From a checkpoint of a small image classifier: patch size [4, 4], width 384.
Rows from block 4, named by matrix and row number. Rows with one number belong to one neuron. Each number is 128 + 32 x the weight over its row's rms, rounded and kept within 0 to 255. All counts start at 0. Numbers have three digits each. After the name is the row's rms in percent of the matrix's.
# fc1: MLP up (model.blocks.4.mlp.fc1.weight, 1536x384), inputs 256-383
# fc2: MLP down (model.blocks.4.mlp.fc2.weight, 384x1536, transposed), outputs 256-383
fc1.1149 095:235098114172114093125143158107081150162154095127126122094135172149155129113068118070132155088170096101129089062144170143175115142136170159115133164112128165136107194170149135168185148160118067122162138144118118121119126107133173123097162115137095103116090140154173141119176130101107192067099081122097164135103095117110107102089205132078110099126133119182148166142095178086153110053116
fc1.1150 097:152161140153117178153118123119096116093183121094124095149093149119126091102133128111088200132073138142149094188155101131079146159173120089115109116114206109146208103153093087141095158133125092112159168137145154151070060116153137099110153137152102107145082108060145089141141160082055142092112170111116174148077083178151190134101115133090167103128122100173141105110061124140128143160092
fc1.1151 103:191132115134072133109114090085116143152124166140113072138129113163136098107137137146158076097171100080125159157154101102161137153176149146157112168145129105172093135155030138121123056137151079174159156151177110084107094110124144147102097143109158107116125143064142180103148156105122151143191138108075148145124153196133159185176105079111101117143097106118153086128153089141144182134164
fc1.1152 098:163101161104136146128173145152115124140144090165175157160132130100199148078142181177148084109092118136141160140083143140133104132130154100143142163133183123144114107095158109128109099164145194131135110102088119122057157123140117125151168159138064120154124106112073095126094143169182159187186156148117110172166108165096139099126089146112140098098171117110139126143107102126077133087135
fc1.1153 099:089105096141123186108129134140066137110168109157179121142102141129146112117074161183153122133160109176116115103086105240172111135084171095142163101087132143107082108127121114130163128170083143089107110133087119037200218133166121081158163115098103127149133151120092174082132096123070093117081133141093128138121127137111151116141149108051088143182095056136112102111134111107120121095163
fc1.1154 099:118131116150178155128100097160140124103171122062121125094122180080173136180178096102158137095087101139091112171138125079141130120140145162101137157128076106059143128155102164085117116114153125121081159134170085115142133163131164111172158112150116186093168158118169159097157144156064120155139103097086130122132124130125131151149100108138163133146120115137090175134209113108086164083122
fc1.1155 099:100124129116157101138172123108193109102124126110154135121122104120150125162126192147144179196178123132110083128130192156121147105170111088095156131045090155074094119136113139120145129107153155132112071179155123139115163069121149102133126143139166154070145154169108062114097109085140123140105137082072125136083081181082127155127141142134149060124124156170163140134186122133109088094101
fc1.1156 105:083104141175160138158161074182154159153119133124145119086115094091153092100163134151087185154127138135166110182130119083116135145109140137116116153101070132105077073144105140096143082131174107110155145124167127111127123105150123127086177095116118138111109131121048149103114024106135190159098123118124194112083185157115108104155111123149157127137106099150149113151091109110119167148159
fc1.1157 089:097121114167135100100136136119152105145180134155099149199106090230122075130117138086161126089079106056131122103140111161076170159142120148109124171133135165132120106147131149164080109155135011143175091170147132080076089124063177099145131158093120142141079117093125071147167080104124154138118105137116130152114100088136156188130079134144136153112142112122129146110110105158071193179092
fc1.1158 098:154172140100058123092188074070137127105176155147157092120097113119084129164121154081126179114112141116171132144154076134108147112115174146113093138097154163096112178147147175153137128168112090103095025120131110078174081128109064151120091173127120159102097146124182065146083136136159156139159127149205154068134162115135142156135157129117133074116085131137116193144068137092125057140132
fc1.1159 103:129112121129147104160136104139103083145093127136147066094093103051106101108063185135123071124137144129131168128154069150106088068154109146077202101072149182122116160108130157108114113123156110150176085147180153160146112151162106146149133131108142170150092135128158109179099133081145128104149170076165081066159154113086097110114162068151175128185114148111110133101105123135137199147058
fc1.1160 098:118114109115134158066100112098082087152085078148087120112105142094185150183120130101105168178122145086137117091114127104162179109135164149130119159112057146133150153151148163115092190113144151108113154142143112142124108147128149178151101171142130113166062118157103152094132094148078135057117121071106075107163124172030162166158152144148143136092142105102143154156149110115079142108187
fc1.1161 102:161145159084107178141071085156114120094101122112165153108103100131194213163115081156136070111132127162147190179157120151176079151190147121186148135069162104124159091079132093089121090133121059084178120146100090161093152089144132135149106155180059086105188151114091069193176197093180082098104138099109150141165184134134099110197134141178155102123118149132079099076149112119099121095086
fc1.1162 104:153138161133081124110120095138103153106075060146182066106101143110164113156092104135126163132139162122058101190159150150114082139143163106036155120144085145184129131059135103118126121128147138167136156170146112111178116150137121136144140080058117085104121125120099144116128120105143136132151152108117175121167137103142109159065185132126065101096104090081144135121145144146175164123090
fc1.1163 104:157155137082204093195147137101117136107121107072124095117115140099105199152094150061070139132177111156144118157109089034088114160109165102145134118174172115064117123089099138146136120189147109107065133103119108137090134093151098148109131172088142098135134149162139111131137144151123209148126076123165100121177122098094151162141096156074130160136126150116085153131116104099125192163145
fc1.1164 113:089113078129113098149105151152128135141131113129146132111089149090122114105107133155094155094091118182206111124155129144071211143195092149092114121143116130108142152126107165123148111175164144162131101089158125095155128088164162201099177066134088188172127120136124143091141167121124144129092111130190157106105154072138139088135127146107147161122100108113155080140152103098003119163108
fc1.1165 105:102211130131077146098132132100130135110110073178136128155098151121079161113097116126141116121127130161173188136079102139140122157129133133103092172101132148116142135098100137151142052141099165107159083141122145135169133090058070135137152154101190100127131105175119142161165155040147151104111161108139166145141108127129087149123099186093103192133133122121128141163201098116171110149121
fc1.1166 107:102148117089086168128147127150109074140165082092141173076107152192126100159159102140062078103127150144152115134135124149112100093149120137107138105124088131164083103122122132105157063146116158150107079113127103097138145135140166101202154206142119070123100103122129106152134125139181116143122114128151136133118139146203085142075122182104133088086086109147082059196184126175130160094178
fc1.1167 107:138119148136171174101112136125148137103145153097107166134141103184171122131175141112148096123122068129174125111067197078140126055138150183135160073071159104161160171182083125147116152153103098165058098170108139137100091138120128036213139128133109126128096141101108142145111086149151196150082110145151162089191117116063114120093123124176103116068093114083174136153109114146143154156090
fc1.1168 099:136111152125159121169145120089085088124118175094099080122125137167137062106200173098107082169159164143154147133142089096109165079113102106116175194141132100113139157176121116109226126153110067140185131169141156133111119122173135126115128104076115120138146085166127156172114151114115103121152179085106153091131079202075164127084122136094106117164148114157113100088192112142136196091126
fc1.1169 102:114108132120162154145107091163079062127139177115161113152115111136137163123167085061095193125173137161137171125114136115101097133147166077192149115129143110120123137187114109113096106095079116099126091116125155109157171124122167147101151181122067123170115150143194072112148118108110150150038071102134087076146163069167136127150133132143198130166098168121161101136179135065109129101161
fc1.1170 095:133148167111152140109148137135085137157136102106101171153131108081096089139134145192163116181122114156140126074164145108140144108140157174110162128072141130060100165062180069162147086168143171170131171147100066133127091113188125138176097221069147106088068098174122198136145150106112167105181175133160172107108087053108103103126131140082107076107098103110149179101123117134071109063108
fc1.1171 101:157103099127169108139142084115132124095135124103106096172137099111130139102137142141179110136101147149165156128165145209096128112103098063163097138157155136083086155132111163061151080133107172076062167166089101124146188096153079107122094151084123136153067157135099151099172134103145118156179121125165133140114167156125157189115152180075122137103135118143095154133159208124094116123143
fc1.1172 093:097168207147140087048157129106113157160189104153137141168109095138221054146150085132116148153148109141115135135160152130110143143135114163160145125134092156064098162170155144120114197183166142127119087116121083132110164106163089167126089139173091133127080133095165144141127079117155130143124139064101129116170155134115091124170157117137140154066141112152129084175096110140166128104087
fc1.1173 107:125156099071141177182124099142078117119135094118118050128144119090095132098089147118128136123087169161129148127119153131099167071131126076173102168122090162135128141091133177079174088201112146149131112148139162136132169124195156142184110055146181051091066126111180141138127126200149144083163130122136117116158115118128099092176100157172166134078145094135077165150129120176092091102137
fc1.1174 095:150116096156095173155088102146157083127111088143125158171137068115143122155114160185157127087127131141121111095138121099156090100134184121136099128119163107069130189105162118117100127117188106129119135156182084078120145100104175122150080102107141115120123138116115058115099113172142129161121086157175131174122055122181185144158190075136156074144156121149083122086184116124089125129104
fc1.1175 093:139135146103243135115120159089123119134173144146130091167094099168135124112097142095143100117138114212180122169151175115082125161116163149073130076081168135107132184176098132138155110134094059141136125135151119066081160100102084096116138039137188103147158159165077226166151075105152096150167075146205081087090134065126155114125098135160074098148167081123076138132168183071131135183106
fc1.1176 102:050082118181140180117127148169149055103159124147126133051112129109131136117158113136140086145098140107119138210111127121140069163095093147086074159162128148144138196087143136151144122121161142146114153104055120055155130126139111107132092157140156187131132170156123142117131139061073096138171167110136109129162106123147100096127147121163149086107148096144121134191133178116102168138090
fc1.1177 096:091105144177092138115117164120120087146110151150158158165085121102113183099075107109134108081117105157144088163076130131109103076192153109172093118124179106119152135072102085157111116082149153124175114130163097172079155130131080151149129135115173068152078124110059091131091089125102160137142098227147080133169144121107165131124136151194132158116127151131163163136200137071114108160102
fc1.1178 102:101138092103173107110085103141161142113119131135127129130150093120181126118107139137154109123082155116078143200188137120130119118122118120142089126143075202155134119163140135112172103168176142154138123108147160110065144099118156137133176074083141132173179085146131115126093148149155102106168070115124135125089151093105141116067127163047173094176116127135063129137105147082078112128121
fc1.1179 099:136154132088151107112059124043139135139179170107167177099125134124142147133130108084121120126140201128139144148112099134089136097136115151231140120146170120118118099178125095125114103060147101159114158127056060168153147067151053150118158100123161108131115137121118140146138135148109162029122154182142143069094113115061084172131166148118143152143086122119143092201108104153148125111118
fc1.1180 103:124146139088126080117128142140139118097152119148077134147125099117108156149089080114108090142112124176100095132081147159146091145099124122139185115118108062145129169120130112169149115140141102103190131163174123104104164107120130157129157164186116069122124096099077129118134176112163095100144170183113134177083116149082117166114085198182125151123076052109151123157129100109084151093124
fc1.1181 105:053112102159156109123160093115106094114140144116136132161061083116120094130122104083104091117085182096193157104104109129172083091113136093139099131131097166137146078139101159128112121116140117119149141134129164167135104106187164127119139142114163122150113137125129103151111145112088117132113113112119173112195114101074079098192116155142110100130090090106184171147161104215162115103190
fc1.1182 098:159142187164086100170128086102239126134159150156122185171192128149104118115100166079103106154156087131119144131146138146127090157093137099115127139168095171166148142137105148126085148101134159105110136133161116092155115111224156093192152090081074120104212119163095175096116106084154148130136144104079113127094106122125141105077143121136108145123097120176166198103115122110128161119059
fc1.1183 103:110148124099095088105089130113136100143155149158166130100147170145167142126075137161134118146151123120076064193109152148100083124136104136189082137171147062140101097064135108171154162099127128142111093151110088111143105107096185132102128146131107114108162144134101101080119107172115140158123197157065096132089131113142091110211195085186085141156155085119132140136132144107069149119117
fc1.1184 105:095131159094101096118147107082169120126084107117128129103130097130100077126085119127211055135107108081124120124155222156165142109070080106200122191112140152092119168094154163052133152140069161107132100119203172106163095150135113113152106135150150147076149068084086203152173107119143091110128148113104147126103065191089098140111148086143087122114189139109180134177163155160069107114132
fc1.1185 101:151083165112141055087043038165077099173093118157159109107129187138083097127100182185129076148095122147140144131126139124062101183126098121098124173183163153122090117132152117123151137089151174119143039183143106174168108192112102102102173162144108122151148124117118143125095136150128106166162152098124081151130106060144156137166089133116128159141115118084136162122134157134146143092131
fc1.1186 106:078133148105155141097172152140161184092115168108121198129141230098091188130053127182106118112069158160144124100110105129070158133142127091129136071113139159075123162139098161077138131117144059167149133144152149129164111108136122114170048115114107108085086184141131163167051124127133044139138141080134164141191089148133159097177078166192132065180178134137122108135114090126100118098183
fc1.1187 097:132139142124103153152104125167076138155137151102109137158098110153120106112108121070171138155107167203083119105142134101214102119144166118127194123107069116105197114191072221123170107108112100150114113120132061116103157100178154136133107118128188150079135147143110215137090172113148146096127113147077129107109100138112120129130134135145170106074103131145058163154034169095112171098163
fc1.1188 091:135143134167139142148083129058186093133194145107044142146155181108139089155163090146099132159142154122163133099069112136123117054108141145145064179156177189134181159167148181113146097131125107146125110088146079119145098114108135152138136080136157152139154165117118144146125135153167104175120107133164148146171131109091145084152114118083094042166092134088186143100122151118134133157153
fc1.1189 104:103155201103127096164117143177184108108111150160150051151131144151111106148121089132147061123171160108150168129111127140164124069149133101178111109112177108126112100131122115158141105139070092095121124108128162137178194168169062133154150165129141148139122158181109182193099168156150192105090121123080120116137130162142120144083115203151076136067162121107097109092116139146123132095159
fc1.1190 096:150166114081059106152104157090085098127155070143140099169116138153160136159132105079146101155123095119112164104129097164156166097073101083126090171157113147110143133108097114133130105123133091129122141148114088104165167077137121107164167126140133082107125108145155135172144079129177064064152146154191076166113103125158131199100102128153143102121132144119170176069176150152113176139095
fc1.1191 091:132090130066152160110122165100109127136129139142102143125134108076136142138157108169134148143118082104141090215173070167080155146153105095126173111110165110188138114142113089064107165128166097142177153123164154067134182117101132136106186056198102067091108119145099170144155140151205112114103041143103099129159186124143123095130148170109115068138130123163178059123087127178194087155144
fc1.1192 098:176135115128153129149138121145145129113124079111177110083136080087113100116149168106120147159095089126199102093141116121216112141113117139127133165092065168126138144213101113113102127058047169120116069156075080164124099105167094116219175138145105107086111113135184129123116102145109165169154116078107125102141111117063165099117153067121147122157132084135185123122120186167149109153134
fc1.1193 105:136136142129191076092075104111137071155109075198164140042163125096133094207142127144135106056125054120120117078130127143075122106135113144080102125147111144133077174090126148130085108142143129169143139125147127165127042145108144180111150132125120145110105136152133146098145140177212096213127176131172137087120140173178116124122110131124120113093118101120155136117116146140117038116169
fc1.1194 095:149157126093102104116185171147145153127172083140108154128187103080103090141099066114121093124129184087072151093110123122058151070118150144082179099081153148149108158164143114096170106101120133118124101076176153153109086129186153111135158142120131125102126067124203091141086153109161098148123178119132142108109208167088133085143122107115184098128101125135137158128154078155161135134152
fc1.1195 107:141170165114174108115129114159137150112104087178134153187134104073111068106110191112075098179165150136056098116138148093156169196156121105162123168131090124117043120139163143126149115106121119126147114124100141132110134122146129176111151139117143128088139163140093090183125162180122135125130129122167147151076078139165189104083097165142165133078131104104206150078168114107167135183156
fc1.1196 095:100143168088102072124137137098100145089075111145154086113098114131162142141146126095196105158115119138161107155089169136152062161137125134131089097130159102079140113188137130132103163170173134108091138147176102091124136146104172170185084124114131148107116146111162150119117119143130116069122144116130132103103132132168164089214126123150162173116082122088154122117070095104121171085102
fc1.1197 103:120220152081114169148082110110075187193166118096107184150080126113147139124118131105098122127154143102119095122162153091153154164133124114109078197187122083133120150173075044076085173142095066184131120104134083157164161140185123131099091169163095096146116160085151055130116190159103144117133145137188156112096138119193073140194112179126168109137131084103197085150073092129089161090122
fc1.1198 105:145113115124104136138086116108080092130164121133092143096161145125167126087130154146096145153099134145185158133186135111111139151109165111112100117144210126132116164089165149091139106138139112113125170138098046120103158105029156099199131111111174170129102107121089181147116087098179117127142101144154102093151154155087078149104178146106110108117162164134164061101096122071123135146093
fc1.1199 099:126087099173126168158186140124138123104181153137174119153132089158108189150153163181119150132104130146121135155145144057111180189094126084152128141141169143156175148145077153163122099132080171115127081125174068159150086189132109121143162155103086134136148091144132124085121132084070120094109110158101117158116072147119151177098051134118125163172136153130126123147123092110077093151175
fc1.1200 097:114093079122109106064113146110018084118177114116089095141173074105171143070108093098115101107170136123079152146140148189143163128111090164185107139141163162089094160176104116107137132142098161144085171141144153107172118132072104113179129063090097064160129137164133142061110095194129078105118178096129151134142082094136143155102146161137174144139083097137138191085138130111118079153115
fc1.1201 092:155163112111129082074172130060146117125162167177134137177120124165104083102087169149128156068153060171099118100105068143193168087136120132123145166180171157144094108120169187116094161177136096146132222141181092103162121117139137124174085138082110144102157153103103098171110097136146072141093153129150130181133153114184157138093114122072112119172126095134153128101167141086114047097195
fc2.1149 089:156166189062110095100109162172098070124176145115140164178111125101112196160189160153128103123177178131151125143092175155145106126134161132166122232190113107122102116157186110087142098098172106181084139068127165117169148171139054132112182195107101135133142194091122142099085141163162098193136119114087108130108151085103070117135142151121126139147143078153146133065157134083113106129130
fc2.1150 096:122094097170068197087110138134129134095070115082103147105149109175076107080099096192151106084123167105212110059113100121085162177106149094165158138122132153089149151143102180144130113137144136129195127095122160095138125098150093118166148184141106165154143123146125147101118072180144157146092090139110131119138142123124109155167174113120152127198171106124172181143138177111105130134150
fc2.1151 110:101147113124153138173136127128115150062186151102141111169130108095104183184180118168141134161125188152194101121136105158134103185153118120108162161134125144118098090090134070057154120139132129176157059129104107110128087142067147179107176140129131169117088060140133169119131139149108130060075082102155065150109124149140137086152163124142176146139167129134155148128134106176111085087113
fc2.1152 111:167079110094125105153135133140114163134068086099111154093116112147123117110109153123092137137159153124168165098145067157056178104124083154097147116140115131128152092176118124049124141112087095157079121161184091135120131106101146104139109119148194116142137120124142114138090142085125121091091125104095150090113157087107098128134120104133082153109101164096074127132078171131146066104119
fc2.1153 088:137126149078051117117095124135126100152199112150142164108120132122118131126145072151071076156133170109114112148173136116120150135081133090075123151103154173190062062120112123100112171100119135192170080169142132132125094130202150160117131116130138129113131094131164146133123141120123207123130161090106152114069134197149106169162100172132184170199108114168147135054110096127084109111092
fc2.1154 092:160119177112079123028130115081101121163207129182121121154095108153173119156156178131108106116124147117084213151168146168135174094133093126148077089144156140144169130130117120146181076138105185115148133186092150167134069090116171105114143109116147144083129082085102118130124075162083129137140164100101135120166138168155129083151149135156161122112116143112059096097147138140119088173092
fc2.1155 073:091124154108065143112127121140113164166081162142067128145136126169191066146091139141068095126111094122125109119121221141083097114118106201155090148092131132158201123133180151125166078115157079115091141152116161122122112134124044166119179078099086077187094166072137121128179152078127162138072151104169126149096110079112178112123152137152133095076131132144077138116114171138130156158122
fc2.1156 127:100121131114063147117146143109079148116092117143186147176105143116124050094139095141139174095169160065135110039113114139134082160148094120162141167144209150058123137119150113146109162171104111202067122158129124082115106145122159137051150161132097086138190141184107108137137137087135118111192196203161086155154127116112161149109132159145103130151106169125152179155160122133106129131128
fc2.1157 096:064133105107182096195139118117069134160157065044121108124132120127134226111079106126101136151140142154151110068076173130163163111156149116121139213130136179112157143179201180126184151150116163163180201144155160142112110126115064162097151155114126132137127164115187145075093107102088135129125152142060120151146220111142078200173150107128099110140086125140084124106097157068133134162142
fc2.1158 092:088080120158135153154151193154097156155086079133100125098135196133128157121125138146125124138199161108103163119137134126131123116071118080150095108131182115192131097098103086110185163118124151065113117160152128168081155100164173130184136168155173099179170161144140145102173210172137140097138115087093042103154069180108071158103136110156092140147118095169136203114163136142123159142129
fc2.1159 119:152121089077112095088093155100185142129151088072161120160129102146155168141169128171140133169147115111088088118095094082093119177108058148170142130064135093136132133118153094126123135086101141129098085100146106164133099082122126140192149173051150072145138227120154156164103104102152090152128188149091142159103095051130154113104122131117128106121134169198088119118119112135109063113137
fc2.1160 102:128107188115088132159090157138145151099116170057138096144129108105117077122149193119144111085136117155145113114121096107085118161154115080057133164137129138120111080092106097127132090094177156120182041084140129207102180099134158111109161123081130090141161125109129105156128120179209120098163116159120127124132143075111107111064142115099112174104150172084135144144137210105123081152173
fc2.1161 086:149156109157150146110148092189123103109176132119105087102126117191164086149151070162092125124114113131099074161134118136105090092124151104139101130157112113100133161177117096159120089132149095081105132152108102158144153176148079131090118128083125163134143134123140101073088113128152112156151131148121094135136135170103152152112109096150118139109112096139100150134083076117175134181145
fc2.1162 099:094127081182141120181183142128121144190118136126146120164074076168159109095043119129159097157054101199144185133132175077071140093083116157199110147111164123149134100092163147158147121086098148084177069079106058087149105126101139182109117156102120134117101151098110117143117080120146132133111129108111091119105129130086151136143131148138169152083151134144087128119082135155114147085147
fc2.1163 110:166202144155021117114136136122108089107160094074179165171091146141066145077112099180123174111139137136147168167138140146153128141130091144091188096115100179161093145152139092126121139170091090107176138136134174129132159162148131078103096111140199140168119096126137133154114177186122089090110127103107111124151133111115070142138116090114134095129138115131141100078086091175134124140146
fc2.1164 125:043125111157150065111095204129094154090131123136130145172124140156127099078152134088163115146124105176133124113121125124113107094137179100144190113181098112119074153141176192156115136095104065159143130140154119107118131126185126131166088081144122151118117082208058151117143130104136146126089062227152105125148134145082107137149156150122129105116116119062157167122163171155109173098128
fc2.1165 073:150170077131169102147106140087163094166213148111123161144136171131197135149120136067115126107141098146150107119191072132072116098057144110153082088100108111157134055145076141137145119069151188165195172123127154124082131131126124130098139078155113189146081135103127070117077066171048138172104147139117073133153094115168097121152083024150109144118115121130087145135083140108139163118132
fc2.1166 112:092140133140126106091145106116085135149116161145136144141122083103116089130115130091132162116145144139105106106127128115170093102127150143134125153180167151115141110139164154111128132165087102072212174144142096120166157097167108127127121108169113135146162127096154139113106150083098060117122101132058142190108086201145144099156139118148176196083139139115141139113132120139113124096173
fc2.1167 092:182146115111054107189165111133183096131108108111105156088049140144106168143121103175071112108120183106086157118185091127109100123107122138142128168162125102128124078135134116147137113128132092165126180113063136188117103120140168161137135099150115134135097178151158061159126132170159053182131157121121133140123145151095060136136163148133091135167122091144142172100089160222111102068108
fc2.1168 074:101124153127123145086126110119121107136178083176128183107154144195122120162061126165089142096012150127106147182125107126112112134112125092106130094126145129090147171100110178085169138164144197115126100125122132132143113135128144190124145131111074135121077118167149136118181097098103153113199114116140128140165147153202052192165179155123140137139084124052103120154091070069126086088020
fc2.1169 112:132134120154140126096164118102066140078156202161116139150103160115077149132099175160168106076142124062176090169182116126202131130109113147107162163182106131139140111194154075136126151078185127187128155184140115093118187083125138129062108154143074137085141170140107164111116121189113122136159138140126128174086094125110097117142111084148093106174135097076053144143120167157145117115142
fc2.1170 120:109142106125180079117040094126151089145145127098089103189103092136088113171140142072110105136151059125199097145148150152184122142086089109149066077146120147123121112160123211123169161069150116149133175145082130140168093138135172078042125187187128060109181158119162140110146161068116124139133128135095153131116095131134171122155142120127204113134158065058169203122153127126153082146168
fc2.1171 108:133098090154097163102162118126126175143139097134164134131138058169089136116107138135098097062099171150048120146139172099163114128080179151151110140131134129142238143127086092085121100129103097061161169149167140150148069100079124188146155063147083138126183147132080151119120170177120110094108080164113077110119135132117093136147177155152112136136166160109111126136117116139141108118116
fc2.1172 095:174192104126100139156126162119147138149101141115164114144122153118130181116117174109140100113147107127146133145130172076122152143198117116143128147088180160058118164160110150082111154104120160103078164175110161137149194120179124143126086088131137100124133112124148125151132118089115099151210072111146088086177062144102151101139085216148088130137099073160110113083134142116110140118119
fc2.1173 092:131164088081087121131171098090076190165107195127114138160113118136181158129102145140119120069102130079137148144121165167140100146113106160084149137100139117152104170128122146129103128097144029130075120176104115138116136187110163228126174114115157236206124097161128077120056141103104133108136130125170083151107142164148136093092123131159148127152131111107123146085200096079064134119121
fc2.1174 081:088182153111099128124139168103150139156088103111084138123139122101121150082105160079129088135144078189152171165070113158082119138081118150087144106174153128140117118172123130154181146065072145103129142105126097117114104122119159117157158132087187141127104146130125098096181149122163104099153130091101203120188138104114117121130132208150138156092052122090139118156100133130090117146151
fc2.1175 091:131096120166130131081149149125142093131075168119185088208207139130121169083127165090167174116120235114094144121134124097125109088114121194127094181137119173107079120113148180113102191118122146155145167138126109173199126123080089174137123170151148124100143161097104131114100165130132082078149094112134133099096142132138131158110102152163125162131123065155165147076141127139114048146133
fc2.1176 080:064125103122148115135134141094137131195122155148167094082153078111106129070098165120099176134190110122133155062166112151074124123071125105169152112204081146124155171131111171100110119081157136056131121178066142164104079166090170166136147204192157161115159093047118138150154128147113149170134125128164031170103154114189113151144159109106088134106151120107143142131123127092108092147127
fc2.1177 079:162161118122161132164127173081095166160198133162203147167104123173151109114126125158112109162148109171140135074111089147104130116119118167158124093103148145147120131176117164137138121087115090203097076085111101105173204095120123081084121144125116196135127114079172151189120119156068119072080157123061084155191139133154125079113147104115097118098090090147093113045108111163116134111159
fc2.1178 103:152159136142124152118210096091119124135057165124101152195143134068110108123190157154131097122129146161155117157138095217185169133146101135095124123159145118103109130098171119202133139154113124152197167109177105109147093181123110127136092146200136180099091129119145096127132134123130132166146160092156153078102093104114101154131128135175084140094071104086191115131127105153145165173063
fc2.1179 109:123107200123145173121119112173116139130127115122111185121158109111092115056107102156193142132139133121107190125186155184141183091155162078112102100164127173168120104133133132126149154168137140168085113111127117114115126099172192147107107164093118118103158130133132089134144143103176121115113171089108102177134106089139139116106162133109154117136122140148127167142151070174166121145127
fc2.1180 069:170142124149142071213108126079091143145104099116127141122156096165154145113105112146101205180092116098135149131109152140129122151155114088113100114118162193144137121100117133104096141118087191134143178181136125143132139156101086136152133122097075194101141128154174112182131118151066164138120142136112144130131147131142158100087156105081146092120141171223115142157148127121189087135119
fc2.1181 145:127122109114142143105121149179160145108120077120098143125115155142173115132156130151133146165188153046106102120087160090125120131114085146105133123101163123141075026143085163137118141134187136116083115121113123121110117126127113112065138142109164117112157119135106144107118079092090147190115088147141168130143125126187111125127106145172051112178163089138100148107190157195128126091187
fc2.1182 095:142180079111146158055160127087112132160143108142162140130138099128079144105095113158159083102120177130098105134151127122149152180149104121112138172146186131137180128124138148128101144124111116153139125128135144132064096105190167149131143071153160095159191137107142099176134116116123129157102112129173128122107149206173096120127148115141142183119085133058141094083102090172155140146141
fc2.1183 099:128159110149109102159118128156121166140126099175088135166072120090073106098088110108128153109093069134154220122116087105092128100105139115121145036112150173155160139218104160103179112213178061123159169079174158184114145082094167144115106157074110100139116157147149141093130134083141128094119109146099166138109108120136137156136142151109152140168112119084133118104121132109159058136123
fc2.1184 109:135174146200163098151096102153107102079167114156126182130164140134144156077097152154147171174130101118161167188134091178166116170163160167132123144125142088097155131129127106151157147086152145098133099123165176099113151087144166043112151099142137131128139104129114134170096151102141110198107135123121123125170116152135167118139133150148160171086108048014153100152135121151167139121146
fc2.1185 078:103134125116091173077183172076132132138172066124130146098174123073141141097148127129134162108159132136125164178120109119155158107097144159087173163081074146137123109132119127109171126126143087148162153116132200150059085120155178157111105213132181124110088149126167152203108078166133157120130127146101153182117081171112129119082201083182159119205126159165165094129123127109093114120081
fc2.1186 088:178137159156175096069130106103131130097148124129123114152096078174130073127119103096165145107175116125165104153129149137184118065119107111125155107109112052135116093125161122147106082137116105114117121194201115134168106103190118139116189151136083102165175082090113136067119193157165146122064163129120112103143156110158157124122112138150152178133142119143107131125109107150099089126112
fc2.1187 126:096091137063144157140148072098091163057089152129126096128123145112089144184132152119131136123163110125145130162131148098137188113116151168148119107162156112136197141120118135114134135113099109131141144160091084138127116103106147095139117063124095114168143149143102089092122113140073128090144094106131120181112136125193107100115129070096149124085099201155135097138144143162109119122151
fc2.1188 077:144139146113132155147153071140117140133124131122121111105141170171109152143104161102144127141133074130144111111140130221119166142149148060067101164080171161182085160151105111085150150140079196118178117082101179174159106137118116186054147131112085102118085147087108177107076154109146167122119143119106117157123138148116136120147138130154085172149073170144049119137091104142181096011135
fc2.1189 121:098142103089140114088111135041094103136154064162145138107127109080173091096088179088085108150066120137130164108106176118152111141181164150117162105197156084101091196125082148066178111092124140171163137157084108079107103159140141199104183106130136165088123133110113151090160148082112166152147082123162154147105106094102152121179196153147107127114148143126102123125145084139128083110184
fc2.1190 107:116143131078179145131151068075109122164104136104167186128208112107164139073180126155107175140162116129097147131084167113176116108109104182127096193139137141188135121149085109186157091118132128094164145139155172136126105139081114136142117094171160153204117118063071157165127151146081171129136180091150131158109091075202122100078163115064087092098112097186107062186159178108149140072141
fc2.1191 103:071129149124150092076152100165107128103150127107114142117081138108141104124070084089120082126117124149132151131084114188098149143151142135153073108149121141097085142151150128105110102159119103205094122113178132111137085116149166163164137101115145165142114044110087147118081098126064124139087117116155072145164134112150141081128179121255094112147208141089136129128142163079134112103075
fc2.1192 069:105153141192060150134128159132116119125127126140131124120158154139107099175114095195157151123169158200072102123114129105139194173126150133120185129109158141125113055179116160144112077097222154120128156120169126168112162175117142132133094134141101035121126144090087059132104107106132123182124088137133128163096092094092163176115098101142085114096109105085134180072126113150095067121097
fc2.1193 081:071136130170090181165126127088190165107147079116092090093168166090170118146107113086099123163166122159148101073090067192129146123102129082149127112178104134137173111085158185088159142170169178043117108140075120095190145104144155116126113081119114114062126102089128126136151146120099168156091113158142143214126090142170128079118171167147109113141164166139063100144169129102154139164149
fc2.1194 111:110114121156175156153069122089119108095157160113174128149085143168120109149139173164111168151132092140097131100027193124069176128154117077190132122123117145163160075117121152125105090084128129152144115151089169148127109073119123113173132096127108059101114161182119063096135156135159169111107123141048191086158086139113113093067102126143166158126158161179085157061109072199118143120086
fc2.1195 103:163154160122104076085106142082115110133090045108062125167191190139128174114165146128069128127141086077171127162110131147147108157094117126117096187185070104114143155170117059116161111118135119099117188159135125174108135118084120110135174083105134156098092119139132114111180170125112149120150138143110145142141064093091106100097168117109130166186136182153086152145056115164131167166149
fc2.1196 123:138137155086132101091051125069088140105128105077171109139076100144139087129109091138065180101131157083083118159145067143143151121108179112179134161109141081099080120123108162134105117182105132148130090138139120126116091133150125116175095155139196082169139100166048142158101129129143071165094141150158110066101114126142125115104135110126083099092110132090112120154109139084124078097136
fc2.1197 126:165048090083146133150121156126144120124110158151146153101135130163094106100123125110147152115115130132110118188180177105096124111190084097157162109108157142104153156155119177094186165156163157142137127130203170157125136182126149097164053135092065121163131150142103172120104153149175120158146117108123125100120133130143084092111156090129085129117166149150165108132201151093171166120115
fc2.1198 090:074116116155131125085097152082169093096082174136151106149131114104116132115096126073142138132176101122152089157131133170096132118155128194109138132114133139096131173130141154132102167050080164168104137194116197161146095110151134115098145114082078085118089114131122173113143129109147115158163135123118141124123071060121162166142089103155080149154100072115094197187099150136110110171147
fc2.1199 111:110151014105135113139069133092170148205126113125124090126127131166142081103163158158062108063114159148163157119129115147102163120147179165067077149194105099082111142131152115152083162105156157150091179140127102155097097132140165147117098137186125158149148154119124143111093144123159172080126114081124062115168138114194109124165138161195162129136156111127152141114116129153113122075111
fc2.1200 089:112111145131101158161116123059130106187108170109113112122111118118122141136068171164157104152118138095181203135188051136153105116074144124121122171128122101082155123085153189148160132107161138130116124135108076071110167126174157137119097187136121148107139109128091141113122080090100102130096138132106107091143163178115087111147133096126114126165156069149138064111158086131197089182094
fc2.1201 100:093138094152130154118156157141097117097172150108113117145139092109144146134144133089144085109145155146136134097136149167124182126152092125153173093161057113196147113187086153121147105154094144066100164159097135118129151123136083160164124130197152135149106149146146158124171105109149145110131147136154123142146169109113134142082133164135137093064116120145135128162141160106130102176129